A small self-supervised image encoder, trained from scratch.
Model: 32-pixel images, arch convnext_v2, norm layernorm, activation gelu, patch size [2, 2], depths [4, 4, 4], widths [64, 128, 256].
Training: adamw at rate 0.0017, 22800 steps, batches of 256.
Data: 38949 training examples, 149.9 epochs.
Rows from block 9, named by matrix and row number. Each number is 128 + 24 x the weight over its row's rms, rounded and kept within 0 to 255. All counts start at 0. Numbers have three digits each. After the name is the row's rms in percent of the matrix's.
# f: depthwise 7x7 conv (model.blocks.9.mixer.f.weight, 256x1x7x7), a 7x7 kernel
f.7 095:150145124112134129147141131141130141136146141158118132121149125160149099083108142164153163125031101163157155140152098147143146133137137119142144131
f.8 080:140135142135127138158134127123090130122147130130120081112123121126119137255133125126137145105175126134135145131134116132133132152115113115112130133
f.9 095:104084111121124096092119117120125106113110109125080140098117114136140083082081131127128157159071153157133118124104142112133106106133123160153107109
f.10 086:115114130124127131123113124134129126135126132124131113133117115110127084014041118129142133118160154119139135113132151130130133136116144144128120142
f.11 097:124110132117114134124145136110123145138120132127108115122119126120096081102238161150124117093101194127136129119131129117148141133119127111130141117
f.12 106:136132137148119123136138137113128123122134140132162148098146127128128083091226129144118135096098210123149130132137120113138145112143125132142131118
f.13 085:149141122126131124141141118142147140130145124127116190124121109140166141245174150153141137126124121148124143145138115132146157136133122137123134124
f.14 093:157155145133135145141148148144115125148145136157142094150153142148147131039114132149173151141107104158164138151141138136148135164140144148141138163
f.15 098:140136129123130130150127124139123125139116116129131163148118114097079085221114072088126102091164101113119119127128125127127128147126119117116124157
f.16 099:131134128164130126152136134136165139135125120145145179158138125108140102026081130114134134154143150150138130135143164153129137142135141165137141136
f.17 096:107110110125104103105125096116138117093108122117114167132114109123120141223166126126120111079097084098119124111112101119116108126114124139133110130
f.18 106:100111119126118096117114103122115119120101113100100125107104110103099103195127093111106087100149104085117114094101127101107103134096113131120092111
f.19 115:114114124127131127125133122128118124131134115132124091119132131130125141255172117132129119120050115126123124129125112123123134121124116117121121118
f.20 101:104117151122127142095135122139133137129125124139114095137120130109114207223117130123116132092067132133129132112126111128114156119128123103129115131
f.21 110:163145134165143132171117109124187124108116122086122208132084112144105113120117128130127129116119115119132106131133164136123127164145136166147140158
f.22 089:071099125087101103094118127118137127129114126105140167137117111160143145151152135156134145142030119142133113117131118142133117104139152125151131116
f.23 093:085099113097113094093113138132135123144131129138158108112140126136166166131206164143114137174152171154132126148136163140147120129113137143148130124
f.24 115:113115118090114125116127132137128132130122138132136157150139145173170189096138184186137141138050113157132132131119110114126141131143120116128130134
f.25 120:143131136160137140157139133146161155134133134122145114151124121095119107029081121100122135149160154147122142137138176150129135147126138162145139133
f.26 097:128148127125116152155105128132102122125111117113106089112122106150164152109150154160148144109022108152141116146142080145132124116129132130129130136
f.27 083:120109132102129117139131109129102126111114112113115089101129104124141147244135142125117129103135107140093103111124100115106127106113128095120104113
f.28 094:071127131146126122082115122134110120114108085135155099127151104107153152068134169104101152135071114147132152132138162133124108123102138130141106139
f.29 086:139129140168156143127152143129167124144137152121130232148106143129128098071086139133128140134127146131111098134129149134132111142118157139144127140
f.30 097:149146129125117125126131120159118135132117131142128135107127128148153202147016107097111125145132120124131135128137125113106139149129144121106125090
f.31 105:122112094089103103105112106106106102105120117123127136126115114144112162221198121121120116119136123102125133123100101102126130114119117108114110127
f.32 090:108117131124122120123138112101137115107126132119111177122100136154115133233170105154116122111161135111118113101107116123096102115120105116135107101
f.33 088:100119111094107130118119116122106117125101140118120178104127127097085087217081097092133141107124109129145142143125116127141138116144126155135125129
f.34 089:189154130156121161165145140128145152132136124135145150151137138170163177144173165158119103137127149129121153145138102114147152144150141106142140169
f.35 090:117140137133122130120108139145102139139136159178152064131157171122123095153112117115122121107123089120148170115108085101127138133105112086086099125
f.36 120:176165139160156160163133143150137147160137151141133112141143139148150146052146154138118112146091132132106094109108123107109113094129107105115104126
f.37 114:123150137138144135144127155155142144155139125156161119147154138148155117059082159150140165148065125163161130160146116138155133134136139115145135144
f.38 093:149135137149135120150148121124136124129122120122118121117118129103089064156076076100133094079188095085108120127130149139121112136115127109131134140
f.39 108:117120145112145127124141139136135136140133139133136151145128143156160143017084167156148147151119135154149157150137129147140148129147140142129149155
f.40 142:170160153156161165174152146139134137146148143140130105123138142120124118096107113120133114139141152129127149146142144140142144168169160169171159181
f.41 093:110142139162150146125161106117147139099132138123129173144119122091110129136129116092108133121057104135105111118128067108131095086115126089105104124
f.42 108:109137128101117138119128138127117125128131133137138118136146138170167165041142170153127158132040115153145126136136121131141135140114130112125129119
f.43 107:122140130093131144142133138124097124138149136127128037129123125183164177133167173169160139134160139131152134120120114128116129105117118113120123123
f.44 103:095125115118112126105106120124110125111125117120110124127114121116116126255167100104115130132078112132125129118128113122114130118133128124123126118
f.45 104:144103118180131116118127112103160124096121121105114194141094112111138134034099145109130128148109150131125127106139139137113117106141137147137115134
f.46 104:097133121108127118114138120130128125117136130127120113119134158118112141255160109112135107121157131114134128141120134115147140144136135134123110139
f.47 093:124140128116120141144140135131136113147137119137141115140152133103117153000118135101136107124161145113121121117123149130121111107113120154132112146
f.48 096:166110104111117085114129125121113117126111141138146111087133146141129160130017113153103113128132167119106128122150129117148105122124122122110130104
f.49 101:137122145148143115138133134143161144141129109093119203138092099083075084162118070090118130123131121128114119136148144137132131144137136141146140150
f.50 089:110111132084126127112116133125086118139122145152135076120152150130125113044105137121156152154150164142164149146144137143154142149148146126125150163
f.51 113:130121124149124126135133124129145132120119120117132148135118122110116096045096112114133136135247148133129134125132160134123136131130119149125121133
f.52 094:088118124126114116088117143124133123140129132150103055082160148127138116109108133127129111114223130103137140130108164130125123113115126144119134118
f.53 095:134118120126118118129136117123132118121130129132117118125129126129121134255118123129111111112122109116115121124121103114121112125129120113118123135
f.54 092:124138130161156124138108113118126106114121101099130129151105086134151189071165158135113130178151173134142105129115165141105111104106113123141115117
f.55 097:099122125133121123105111112107131116109125130112125197155101101091102152178155110100084099117081122097092113120115109107112103125105133146123127103
f.56 092:133151167138152141147127130135122145137139157150133135146142138111140154080012131108123146122163152129136142135135126147112161115114131127144121114
f.57 097:102113106130118111112103107123110123122096123122119058092127100134098106224128094118131117096101114111136108130127121121134109111130133140147136110
f.58 087:136143144136142135118104142153173142147101134138150168172134134122139058086118100123151149158132162180127142165144141113156156158128127133123123143
f.59 070:129108113121072102130107129123133128126145125139176128142129148110112097074110104109089087123058139098086111137161132142140113112122147135120114111
f.60 109:128125123120120113151138144134130126143137137144149140148144147109118092037054120113137124120092105132123129154150118133152144146157141133140152178
f.61 100:124133093127112104125118110130119125121128127145145122130115130069085107159160073115131133160208178125144133125134144151122133088128139124151129107
f.62 087:124123122138126124139122138139127136137145115109105130121101105089109156109031147096120128144078055149112122134113122135121126101112130135132125100
f.63 092:116124127112127124112112122132127123119116114139141087136142132173188201138204184176114123121152121110134118131120129127116125130124116136119138141
f.64 093:113094136128126131121125122118136120115108125127105141114136130133092146249121102122126084127165108109107121118131138149114125090128121113117128104
f.65 091:125120139136145126109132126132130128119137139127144088123137146143143173173212141142118116136032095119117124136124102113137127134138137105133133137
f.66 096:138122138141129130124150131133136135128139143125149086129138134165167154012118175166149138133110142138150139122134150141116155128120135122125125131
f.67 106:092096108130102105091121138149214160124133135137141173151132146140133136116104150144136112095177110104122146123131170135131140131144148153146137142
f.68 107:132136138135135139161120119138126112135150093133153128113139133134141164187004150123115135123139098137135124135122123125133139128138130152122146124
f.69 104:128140135167139142126133121140179145097150131105136184136117127166169173165180165172110112128144108126116098108137159140122110133116117132112128105
f.70 096:125138121129116124097118114112134126111094134098102104072095110119107129166212098122122104127118145109132128119120074084124134135126141096129108135
f.71 087:135146138126123146125134122119117107125150137148135023130138118158135202148158158158116125109158121121114129127129139142135133154145140139138145162
f.72 106:105093110168148124080096095108169136112095084093138132147107098144133122137126126144153122068107088081137107122127139155131129113121121144120117124
f.73 083:128119122087116098134118125112117098141117115139156165159150115140146127065088171137138166126067085167132095125113139124125100124132145141138121123
f.74 103:124122132154129118128120122124169146121115117119133209144109118135127084033070130134127136139103138145125139128129137133130131137128140150124135157
f.75 089:110145130140130113166131147149148157121115123139131116129121150107117130202164098115112115099043084122105109132124090116140116107139135114118133116
f.76 110:108109124115122130087111132118119118123126099113133138135110102067096122139143087073098105137110127122093121130114124119115110086102112103123121053
f.77 094:126117107127118118109127115120140118118132136133112146126111138112122138255126125114135136129144097141135141115130134141114133129105126134116110129
f.78 092:139117130136135125114133129135120130147128113126156076157125118122135118196128136116134121071221069113137141122130118134121137153144136132138144137
f.79 085:133145149154136155119132144128143130129138144144148089128145152157152164014170152147128129139117152137156135121129159134130125110139129134135128109
f.80 104:124148136121124142139137161143126131155147118174162159163174139147159159104117169164146179151081118169151136138132146147141132113138153159138122131
f.81 146:164135149152146145153157130140130132138143148133112106113130149157165117072108158182157151149090137158160156149140142139150150155145139157141147163
f.82 103:112148149125149144129134145143124142160130122130141172136136141118107113254123099123117116104145108123104108117151117137116106125123138133152125127
f.83 097:129107123132130111120125119121133122118130126140121116120143123131142155255170136150121126102083094122126129132129112118137123118114132113123135123
f.84 097:148128131129129127148114124130112135126135116129116079132127116107120136255128127120128111114164102112104115123116136122121120126119121126129124136
f.85 087:131142142138150132136149117121138115120131147115126171126123125096096083208112079101139135115059076149130125136139154144137121120119129141121137120
f.86 109:187154160158151141161124120163175156126137146131175173163154134149161127082121147169110137148114145140132129139144133150118109121112129141139132110
f.87 091:126111102082099117150136120096084108118157153164133154137151143170139160188156139189139137133121141130125119130113082130145120123142126097139135120
f.88 108:068088118092106100072073117130103123127080087110130111104116107115137122093124134125123124124151123111131114110111105095110112100109117109118107120
f.89 096:129137128138125128145145129142107133125144143123130087109131142159139142225194127161123129119060115123122120147137108131139128109123118093111125130
f.90 107:122147135099152148134129148151092141141130137159160058145169148140172163110145169136145148122079117150144119120117099129107154131107102109103125126
f.91 090:166151136127142139136116142152090141134133124142144075133139139108124088184100120106119112097216081116121121141118152131134124119117127124119106131
f.92 106:157139137151167140155121139146141141128128129130114107123132142088126099064223129131149130167159158137131157125118120108130149129129155109126137143
f.93 097:123111134106141112110145135144072137143141134152134020132153133133166150117166155160147143114106106153142128133128115129130129135131127097120130138
f.94 093:127117117140160146169118143115120154146131102136077097227102143139147099077158106137122151127118154118140135130142113141131135136112137116124128128
f.95 088:124099120158127111130137104143163139116121125114108186137088120077087080185123082100145136121120124135149108141133142147129125115116117178134122131
f.96 097:126109116113114111130115136137129129112151126117133130084127132142129142217089150150129150083046164129130129113138126116125119096148119127145138121
f.97 092:143154133120144147138141146142103126145117104113130106137124114103088147131139100102088093109058067080082107106123114125110119119119114128097122133
f.98 106:105137134122126134132120138126127129123128117120140137137120119134119092016070126132131137141204165127145139137135146135141125146115133127136119119
f.99 078:164120130164139135123127137132161125127145113122124247138115112101100107098106102104132118117123124120109125161132115129151130135122105155111118140
f.100 105:138135126120122133110130131130148134139145145157166097156150151131157166024146167137142131121075103139146144142122125131141142134156134125131147146
f.101 096:131113120124125114127140117126131127124127110130143146131137107137117106249214088117137113148119131131129140141114129133132128114135135130132128122
f.102 095:128114116155114127118121112101130107113108119120099164111118115107088122231150097097114099112101112100113114114123102115112102115122112141134115106
f.103 102:153133136133142149132137128139132147126133141123123172170112135111124115003079136110130137140117132139125129136137150148120125138145148142145144133
f.104 103:122116147138138108128119104124110114110113108124107099093109107134118123159152115126120111140255153114113126128108140117122127130123141112125119100
f.105 104:163129140157145144144128140141157138131135130128138160137126153147118159140031118141137147125092051128138139148125132138110160159127134139126123135
f.106 095:130120130109116128134150119113128115118146143142142154143138152158189190087156186169143134148060122155152141140125103125132135140136120126121133136
f.107 116:177145126130124148188141131119125130120146139116115119117116123110145136065141141109130107163218173112120142118131139130125122112129103123102107113
f.108 109:124122108136107090106109124108141094126142126133110177082112134167118110225125094138131109112113100129117135101141132117117120152136117158148126148
f.109 102:099108129113109108103126119106124110116121136118116153126122130121124166242161131127130104121193138110130120109127124115104111107116133134126130113
f.110 099:114095097071114082080114115121153133108092098126159169149138117136133138082120134143161117147133134140144145109106160122094130164143128155134129155
f.111 105:091088113130100095093101085121113113107094117097089173098090099094123146194155126100134135140150149129119119130127127122140132134130109129120124122
f.112 110:154148159164148152161155143131133133145148135166184094143176156136127132087106147129151145117071112130162138140142106131143144152143142104137144152
f.113 091:120131150086136128132126148135079140131146119131127046127134127111096133157121110102124126098108093132141129142132061137129147131152136076134140160
f.114 091:123156134131111149132118133141110105143136108136176133176152133143137180050058167142144140124161122147125136136137128134127121108127151123149138120
f.115 082:158134142125131132134110158160130164135148161161121116163166131142120105127065134121149124122092098140121176164152136179138143134136151148123135172
f.116 106:113132122101131127098130126130142122141105128127149125152121119149147122024191133153129144143058151145136129142138139140146136131138130114142123137
f.117 097:133107093092086118094113097105092095104088128142106115142121119146147150184195129152135116116153126102145143116109135125105122142150134144158135128
f.118 091:126115134141146109130127107137157150118121104101120194121093111108121125082108115128105115131037122130099118106135146134106098106108117144110107106
f.119 093:151138148115124138128125140111115115133147132135177158160142135105105086073042122107131136105188119124138155106125149121133152143151131129119129127
f.120 099:103110112089107104085116114114102110129139119134145072127132121153171188088162180172121114111144113102123141129128099124118138130137122102129126126
f.121 094:125143147111144153114141132134121142133142116135169101160122124164166158035184153158132139127076141133135143134128104122141141126122139131143113135
f.122 111:101109111103099120111112122114119113120119119115109142107118112139129143243130129143123129097063107119129134103112097110106129131120126123118120127
f.123 098:110120101104102111113107103113105106095112126125099109110115124158149125221138144151123130126170124128135117127107097107133106113120096079107130104
f.124 119:123125133161130128134135128125163135127134137131141118136127128152155122008103154157142139131123136131155144138137164135137145150139144167150142158
f.125 108:159153142168154152152143145126164138131144136134136200133141141157151148048153153143130123117061118126138139137125131128120130130125126145139125131
f.126 110:158153158162158163151125146129141136141134151147137125136131160134116104183117112145131110134230155111121132137145160133149141106134123118133127128
f.127 093:136114116138120113125131114124144119119118111125102147111118108115126106243127104130136147110057088167133120126129131137123138130118118150117123118
f.128 089:107134123141131125120141120134139124125137149114145151140125164140144171202218162119116109139185146117127116117115156133107117141132115134132108142
f.129 079:159126124164133128138106136128186135123120139105116190119112130152143088225103135135103119109149123108108118108125148130125125140130140145137147123
f.130 107:125141126128131141142139131141130136129136119129131148136126121122115100000074124115126127146153158115143131131131147132139123124135131145133134141
f.131 098:163156177150166163168140133129146135127115099121120110107125101114121168167170147121102117126129126116110138139124141130144148197142155151145161144
f.132 171:157148142148147146153142138141150136140144146142144171151142145153154171192175155151151140155164156146148148139147139138139151156145142145143145163
f.133 125:092110104109107114072110115108149122101115113112122185143110103128137140223171125126127129098116093119135109129128116124115112124127124114128136121
f.134 101:152110131161129121110126106142189142114104138109098120115126112091092105152088083098110132137200134127118132134139168127137110125105124170123120119
f.135 093:100116121106099124107116138124091119142132112125125150144130097145130154238151135142146121099161115125101108122122099104124102116109128095138134111
f.136 103:155130132172137126161137145135157138136130134122139182169114113111105093064093110108146134132174120126145148137135175143133136151143146165156132150
f.137 088:147114095077092122123123128125098117137124123118127094123111139148135170194176111123132120153068141126136117091111079114107131144128148123126148120
f.138 095:154130130153134146156147145139125144126147143135139096135141141125130117000086136142145142145123130150139140128134141141129126145149147130145154134
f.139 101:141138145143132125149128136127136122125130124126136111119129139135125108052117123119127117123255162098127138118132136136120122122117121143126120144
f.140 087:136105129113141130117134134121153118122147137140119171112140144108114116000121110115121132146115149135144141137137138140138127126135132117136160126
f.141 099:092142124114144120125101126121090118132104144134151098103153142130162165219190156151106146114124103130122132138142109122126144123136137122154146139
f.142 091:143152158197174148168158136129156119123152155151107155104127167149160114163131144164141137098120100138140146139124115113136131121141138149149115171
f.143 105:099119117131131109083103097118154119115093108108088141109101132106102097092089100101102098147154153104104104136141177161137101119120148144122113115
f.144 102:150155156141158151168143138145136136139136145142116096122134142136111084033061113139140138133173135134129132143134147134139142114133141140140125128
f.145 090:173120140145126139156161150125119124137150143144146128114149138150162147069196139165126112138044132114140122139137146129134131152137125138137134116
f.146 106:139137123119122128150170127123123122127164149145112068109134151139131127020093124141153130131133131142153156127113113112131153132124120090111126112
f.147 097:088128125128121135118144133153142157145106103130116157145124109100077082162182055095120115111163149123123115123128164142121118116115135129128127097
f.148 104:140130144118136136132124130129097127125125118135125050115139128168188181073164188161117119136138141121119124118130120135127126104137118101117122110
f.149 113:126123113109119101120121118121119116116124115133127021087136111147124169207147133131113135099151126119116122105132131134113108111140138121132135122
f.150 096:105165155131169125124123135149127148152106107135168102123147113129169182179171182166114137164136142145117121150127111143135115113119137104104131122
f.151 101:125124137126138119114120114138139129122118124107112152147097121137150133013131145169152129168147151131141136152141130151144138151160139130150168130
f.152 088:139129124125127135149138131131134122126135139122135136142127115144130106028119118137133101129228133107118116147117148121154133140145103097111134146
f.153 102:131125118115120120117125132125133128131128135127125181128129136138126132226136130134133143107030091135139138135131099124130140138140146106141141148
f.154 099:091112104147116120130129124110144084135110143145147092117156150127122137113173124118108110104199085097112137132106174106131147143134117169124134164
f.155 094:123137113136128129132108135129106124122132109135101096132106096129110118176149113137128123121013064140125127112126130131126103135118136130146103123
f.156 112:114111123103114116113118114117103111130114120114122131129111113099097126250150098095120109116159135103109113119110107107116109123118122120121114128
f.157 118:144146139137143139151162155132139146150166133140155144151135143147148122050105149155137162137076126156151134162153131168155134148133136154144144149
f.158 098:078104126137131112072098117118127119122089095126150137149126112099085117047102113095149135153118148139144114116125116133121126095117144108138115105
f.159 083:132130141142153152138126113119123110111117109091096104131086093148132159235175137152132142112153122115127105152135127127138127146132126125123145118
f.160 109:162140132133143140157149137137140129143137129136132120155130135155171131045211150169125134110068129127130137119126131122116135145135114127138135139
f.161 095:119129131114124121133101100124112132113100122121123135130127121127105034213065089124125133114148119136123121129157115148134126131126133124134141141
f.162 120:125091099097103093104128103111101103098124136111111120108117121124133134210162119144114111109126108115115111097102090100107108116124103085112111114
f.163 088:143117131122126136142113119132105123126108144123120066128130132150128083015165116137145141142097149134155117130136127119144119147143149133152132127
f.164 092:076114110093111103081111126148117146147088127114128165123120107111126127161174134102157161162079143179164126121111136127126104124128126130147114120
f.165 121:149151124139139143137144148143149145150140143140139129139132147180167149067139159192137136131070121139147139146120136128147149167152150153146151145
f.166 091:159155112162144118158136148139162136139137139136132190158117149143119123052078128149147152155103124153148153136113100115135151142144121129115134158
f.167 106:143142148123150151123150151155138139151141147140160131134155137120101047167148054114155116091115121097145142128141128129141120157146133124134130155
f.168 101:139114147119134133125129113140159145111142128118135146146119137149179161027096196164124139156130157136130121133126152136124128130131136146119124130
f.169 102:141128129126124139150122135118125117131119111144135075136139126134122167250187123138130121108092109119131129122116113113122126137122136117127133130
f.170 110:162160164176166161162134121137145146115120126141102119094135122117108062125061105107144159137162144156142137122135147140140120122122131145141124115
f.171 106:178161157175172170182137147140150140151154156130121140118135164170166121111127160165139141123100109135142148128121118122127145113106133107120141112
f.172 096:127157126133128133140129142140124147148131123154121085111148145151154158057127170137112145162155165148115132122133078123132129122113088081092102107
f.173 124:163152175196172169160146166147162158155157165142121153137137158152130109144105129152139138113093125135134146127124105117118146129135125124124135142
f.174 116:131124135123136123115126126124124129112112136129119112125116141158136163237168143148135126112039101123127135124123117116117141113127123118118134126
f.175 095:123131115147129133144145132130157129137139129112110250129111123121136118044122125133125127131127137133118145121144142127131147137110132150114125145
f.176 088:092117081099102103071124125132132115133132154136132146107130126109098104203108151095121150118160102141112132132108122090133089150141123128106112111
f.177 080:101128150131136142102129139129114120133139105123142093143129114155155185032180154152108132154093157130109115129140117131121129125115120102121111125
f.178 110:071133113120131106096110128132091129123128120139150089130145125183161131161131157191134132081096080125136117133118109123123133133150140097135155141
f.179 099:092119119128128135090113124132133135122135108098102143104098101105069068179109059089133118122165114123119134125124158125129124127132137121127147111
f.180 094:130145142118120138148156126120080125123155142143131027121146147125136175069115161135122120133172166119122110121132125128134118119124129110116126119
f.181 096:112103142103113127096122122100107120104138139107110170130094131149146177158178152132112107147091147117116095101101098111107101123114089086104114123
f.182 099:151121140149146137142140140133152144134131119145152149156133135136131099001079142140149138138156144139135128140131128133149133135135136117124134145
f.183 091:116124117112121121127125107129096126118116114115127100105117117153148143229202125157136136121088112140134111114115138127126104096130139128121127091
f.184 084:135136130149116153102098135131110129126140138140127048113149127127132145038124137139129122178155174134131144151147148153127126144136121148138105127
f.185 090:109101130108130123124121114126115121114115111121125105135112124107082147230067101108128121103169103111103120114122116126118114129122099113111109134
f.186 089:127121110157124124115124126128186123128121111149122130127141129166173106062098161154147169110170131155152117132106193118122136138135121142117130148
f.187 087:121125128128135129108129128131105122100133125124109165117137111142127146255164114136115123107104106120121134123145094124135121144134140106137145158
f.188 105:115144129135125129119133134134128133136127136124141136139125132131127091000076132120132119142177154116140135134132132133135132166134136132128140148
f.189 126:172156170152148170179150144146133144147159145145136094127136138126123104050099132126141150130128137136153151140140149150136150143144152151142150144
f.190 103:126089102122094106109142107098134099102107140114112199149099123149139148187190130135128124128085114121130114118104112119121129131111107146107112131
f.191 116:110124111116114126115120111126125123119116123125116133130119114078086103244104091076117117119155121122108125114127130118118118116116119114120124110
f.192 103:129130133116148124133141125130125120139119142119140143160117148161141162004184140165137127151106146131136138129130140122130136115133125115135134114
f.193 094:133121129123135106125120131122125100138126110145123097116140130142133148250159137133114139115071104138115136143111104107134156137122129112105141135
f.194 089:149144150151168152146131133148119133129135145125118095110124146140099110226112087147128144134165124145128112135124085107135107127121124084100114129
f.195 078:118139132132128128122139120128131128113136119131131162132126107097127117026116130123120123133023116129120141130123107115134134161141130107131130143
f.196 115:126120123137125115129132134115148120129132144133126142120127156164169197155194169168121134132056090143120108106122129114107125127120107118111114131
f.197 105:113145138126143143122117117141139143137116128127120188144139131120115140160133132123103109074051065102090112135111106119113100107127117092126111111
f.198 101:096119121111116111103138136130151134136149133165094117122134153093124144166142141107139159129047095168139147149138130146155146147154124128130114185
f.199 090:141113142130119136127113133147133159136139094155177158161160124094147155178166160109112156150114137159115130136141161146135128139127163183156157126
f.200 109:102114100129167134163121115108112152142144117126086120196126138097095136141099151152136129189138048140120131123133130114136130132143134126131129126
f.201 096:101117128125115118109119115129141125126102118129165130162124098125133123003192097121140130111119114129128124132126122125128124126130125123125123110
f.202 100:126114140151134142134114132134140139133110123125137144134137112098099095255119094105126126116089106131122124127122129115132131130149131128133144146
f.203 137:153113109100118109157161123116104113110164145134136103124138151178164150142157156182182123099075091119167143119120116120123133118124125121119134116
f.204 105:128133148141150133136132143158137160153141125136132155143133114120115125190137115130151143116025099148155151143128111125135153138163140131125163148
f.205 114:142139158149143157150150145138144145147144141147124144123145156159173137082078175166140153104067086143139136125122113123120134126144150122136137160
f.206 093:114140143121118134137127140145113137135138117147135139139150122125133149247174130118125117127191152116129158137151139140129150116135132109149138119
f.207 097:133116137160150107138124120153148159122115140111092106099115141118094080219092079119144135112162112127140133146125144125129151139101112133121113129
f.208 112:121110102132119094112110112121123133109108098105121191137116079098114118192112100104141138098057094144129143128109102118129143121127123124123122136
f.209 085:132130112140106127148131121128151120136127134131139075153123140146130142000174122150146126131108142121145128118123131118126126142133127113137129148
f.210 091:091138120124120118107124142136161131138124141130148140152135136115097123038099101075102095108091110110109111103111132121119126118087123130112098102
f.211 105:161143153175154149166140134150140150142150148114134098114131136130131094023092135139126136154166155136139110112143136129127122126134131121134137127
f.212 100:115107111094102095088109123128120128124110114112111144097115104122118128235119124107104120078106123097127120122120116109119120116127121109118119094
f.213 103:116119130131134117117125098130112133112110130116114099107117120101100139244186092099122114128085125122124147126138132127132138151132126137138136122
f.214 090:120122125130121137109120108120147135109109114109137188158111110093134140016137138112113134169141158141123126096138145141110118124127127144129123111
f.215 100:169119149122135137156122130139090118142145146136127047118122137095090094209142086090126116135154130121117131140136124135132133142147122122122128124
f.216 106:113121123094097127114116128131088116143112130134130077119131131145175170110165177155125107116209128092116129130097135113117125133103124113118113118
f.217 094:138125115108130114132122123103083104117130129122089052086122115084091105127106100089123101111161127101108140133103103104120143142135123125117126171
f.218 105:115121108112116119104119121123109113119117115127120162145104135146117157250164133137129121106075097121116115135134129132127125124121113122129110116
f.219 094:150161131128126157172146140138087130134154147155135082125142141123130146046142123145144162157104148177149141157139115137149132132156136121138150147
f.220 105:154133135144124145141119123131127123125128130123123158129116110107116107022063133114152157140185156138147154143132135136140158122138133131133126126
f.221 075:175150127149109152148157153142123131161158165136132135143143144175140103169141143150101142125092097115116122105100126110140083105122164147164146095
f.222 086:129118103148114107139107132112120110112122121140097107092135130114136104108112117110114100104078117094107111114119083097123113079100094096083111075
f.223 085:100104124127130126111126145128127131146124105136112121120134110095078110221102093075131120112197128123118149116146134136129131108129130144135108124
f.224 102:159159144148151177145150133155132154143122124132142074146134128126149104073144124125135105143197141125139153141139154146132138166141149116145158162
f.225 100:159142170171151164150144143132160137149149136153153128122153141135158181118097183141135152149081121177148124139146152145135140128116136124124109112
f.226 102:106156128126134142109100113138163150124081136128135199149120136160162154055138167162131085127120107103132123130127138127109130109130135112123142145
f.227 104:135141127129139146137131141125115133131151128128106097112133145140150174206187147145111128108037090131120143133122118122133121149128123122120136129
f.228 092:107127122101112109135136126113135115116118105097103180131091118166123100199111114163130136104110102137116119097116163122112105116112112187136101112
f.229 102:108119121128119114103113125113160118123113135122105194124109137141144147002130149139117113142147141124117128120118147126123124122138125147131136123
f.230 097:134136120118133128129123127113143121123113136125126160131127116139135066016077112135125110143137124119117125113145105118115095109098100120103107130
f.231 105:181155121154118139180150123126120092138158153138125107110136153164147091099106146163161150125116128138156154143130110133126154191133119128129145164
f.232 101:126118117136109129135117115122118137104115116118129174137119124123108125125125117125131135127000108140130124112131093136115109121118114131106102163
f.233 103:145127146130146139145110113127098132125110113125121027071150105142114126156124115150148142145154161134151130146139099124158155137102125095121117110
f.234 091:131127121133132124122140118117132115128126127111108126111109131126106121255145109110115106123122123114101126121130117129121130097136111114103132110
f.235 105:127130113102107134112112130127110127121131130137130164141131114097104176203173119096110086105103102086096118116105105110098107112123113103116109141
f.236 102:093125112080101124107125121119093114099117119115114091099111121111123128167143118103123125157190192108135144128150184150132138146125107141115125138
f.237 091:118126145087116131143098133157093157128132117125153028114149128151163163094107178151145133129130132127143136137121127128138140106113143145134130102
f.238 104:120115116155132117109133109135172152120135130135106211160117125138148143037087163154125124131118139127123120122129140131135099120148126126147134119
f.239 093:155097131115127120146142137114111124125141111115125123115125110130136149006126139132126126132053128126128101129115116119112123115131119127128124097
f.240 088:120157122083117161137114145129108131146110133145127119143144131132146194169171149147145157129036131157145141139130115135138143135140130123146134144
f.241 082:126107087099088121095158108109121101112129130131107105119112137150158156216158151132115091088123098099121117117103117125111120136122127114113130115
f.242 105:158131154165158137149142148144143151144162155130139126141135149121142120016129135125146146170138165146124126134131143139126140140150141133135149141
f.243 104:123146147125145151146153138135120129143126140137093144098126137112069066186095052100126125121130123134120142146132126128148146148155122124113151153
f.244 113:074099123111113108100113126145121136136111125145186137168160114124156175158186162142108119131107117110116114112105112117101133129112092113117104151
f.245 095:123101117133125110108117109127143131121105120107117179132109118116098116250145094106114117109097111112110129131133112125135118119131120142133117131
f.246 090:126098105112110121106088120121078101128103109113100088107108107113096112106111095099095110117060100120112138128102081112130136126129112107121120110
f.247 101:146159135102138146127152157139089107159138111127128084112148138107126100149183093095126093121067076129113130126134098121136121113153136110106137150
f.248 088:134134140120134140121135125122142130151113122123139150156130114083089124171167089061120097081159126081112125113129144128131108100097135121131118078
f.249 109:146122146164153136117125153143143138148154140123122182136116140148134189175161161156122105110160117111115111102130147122100104114080111112108098102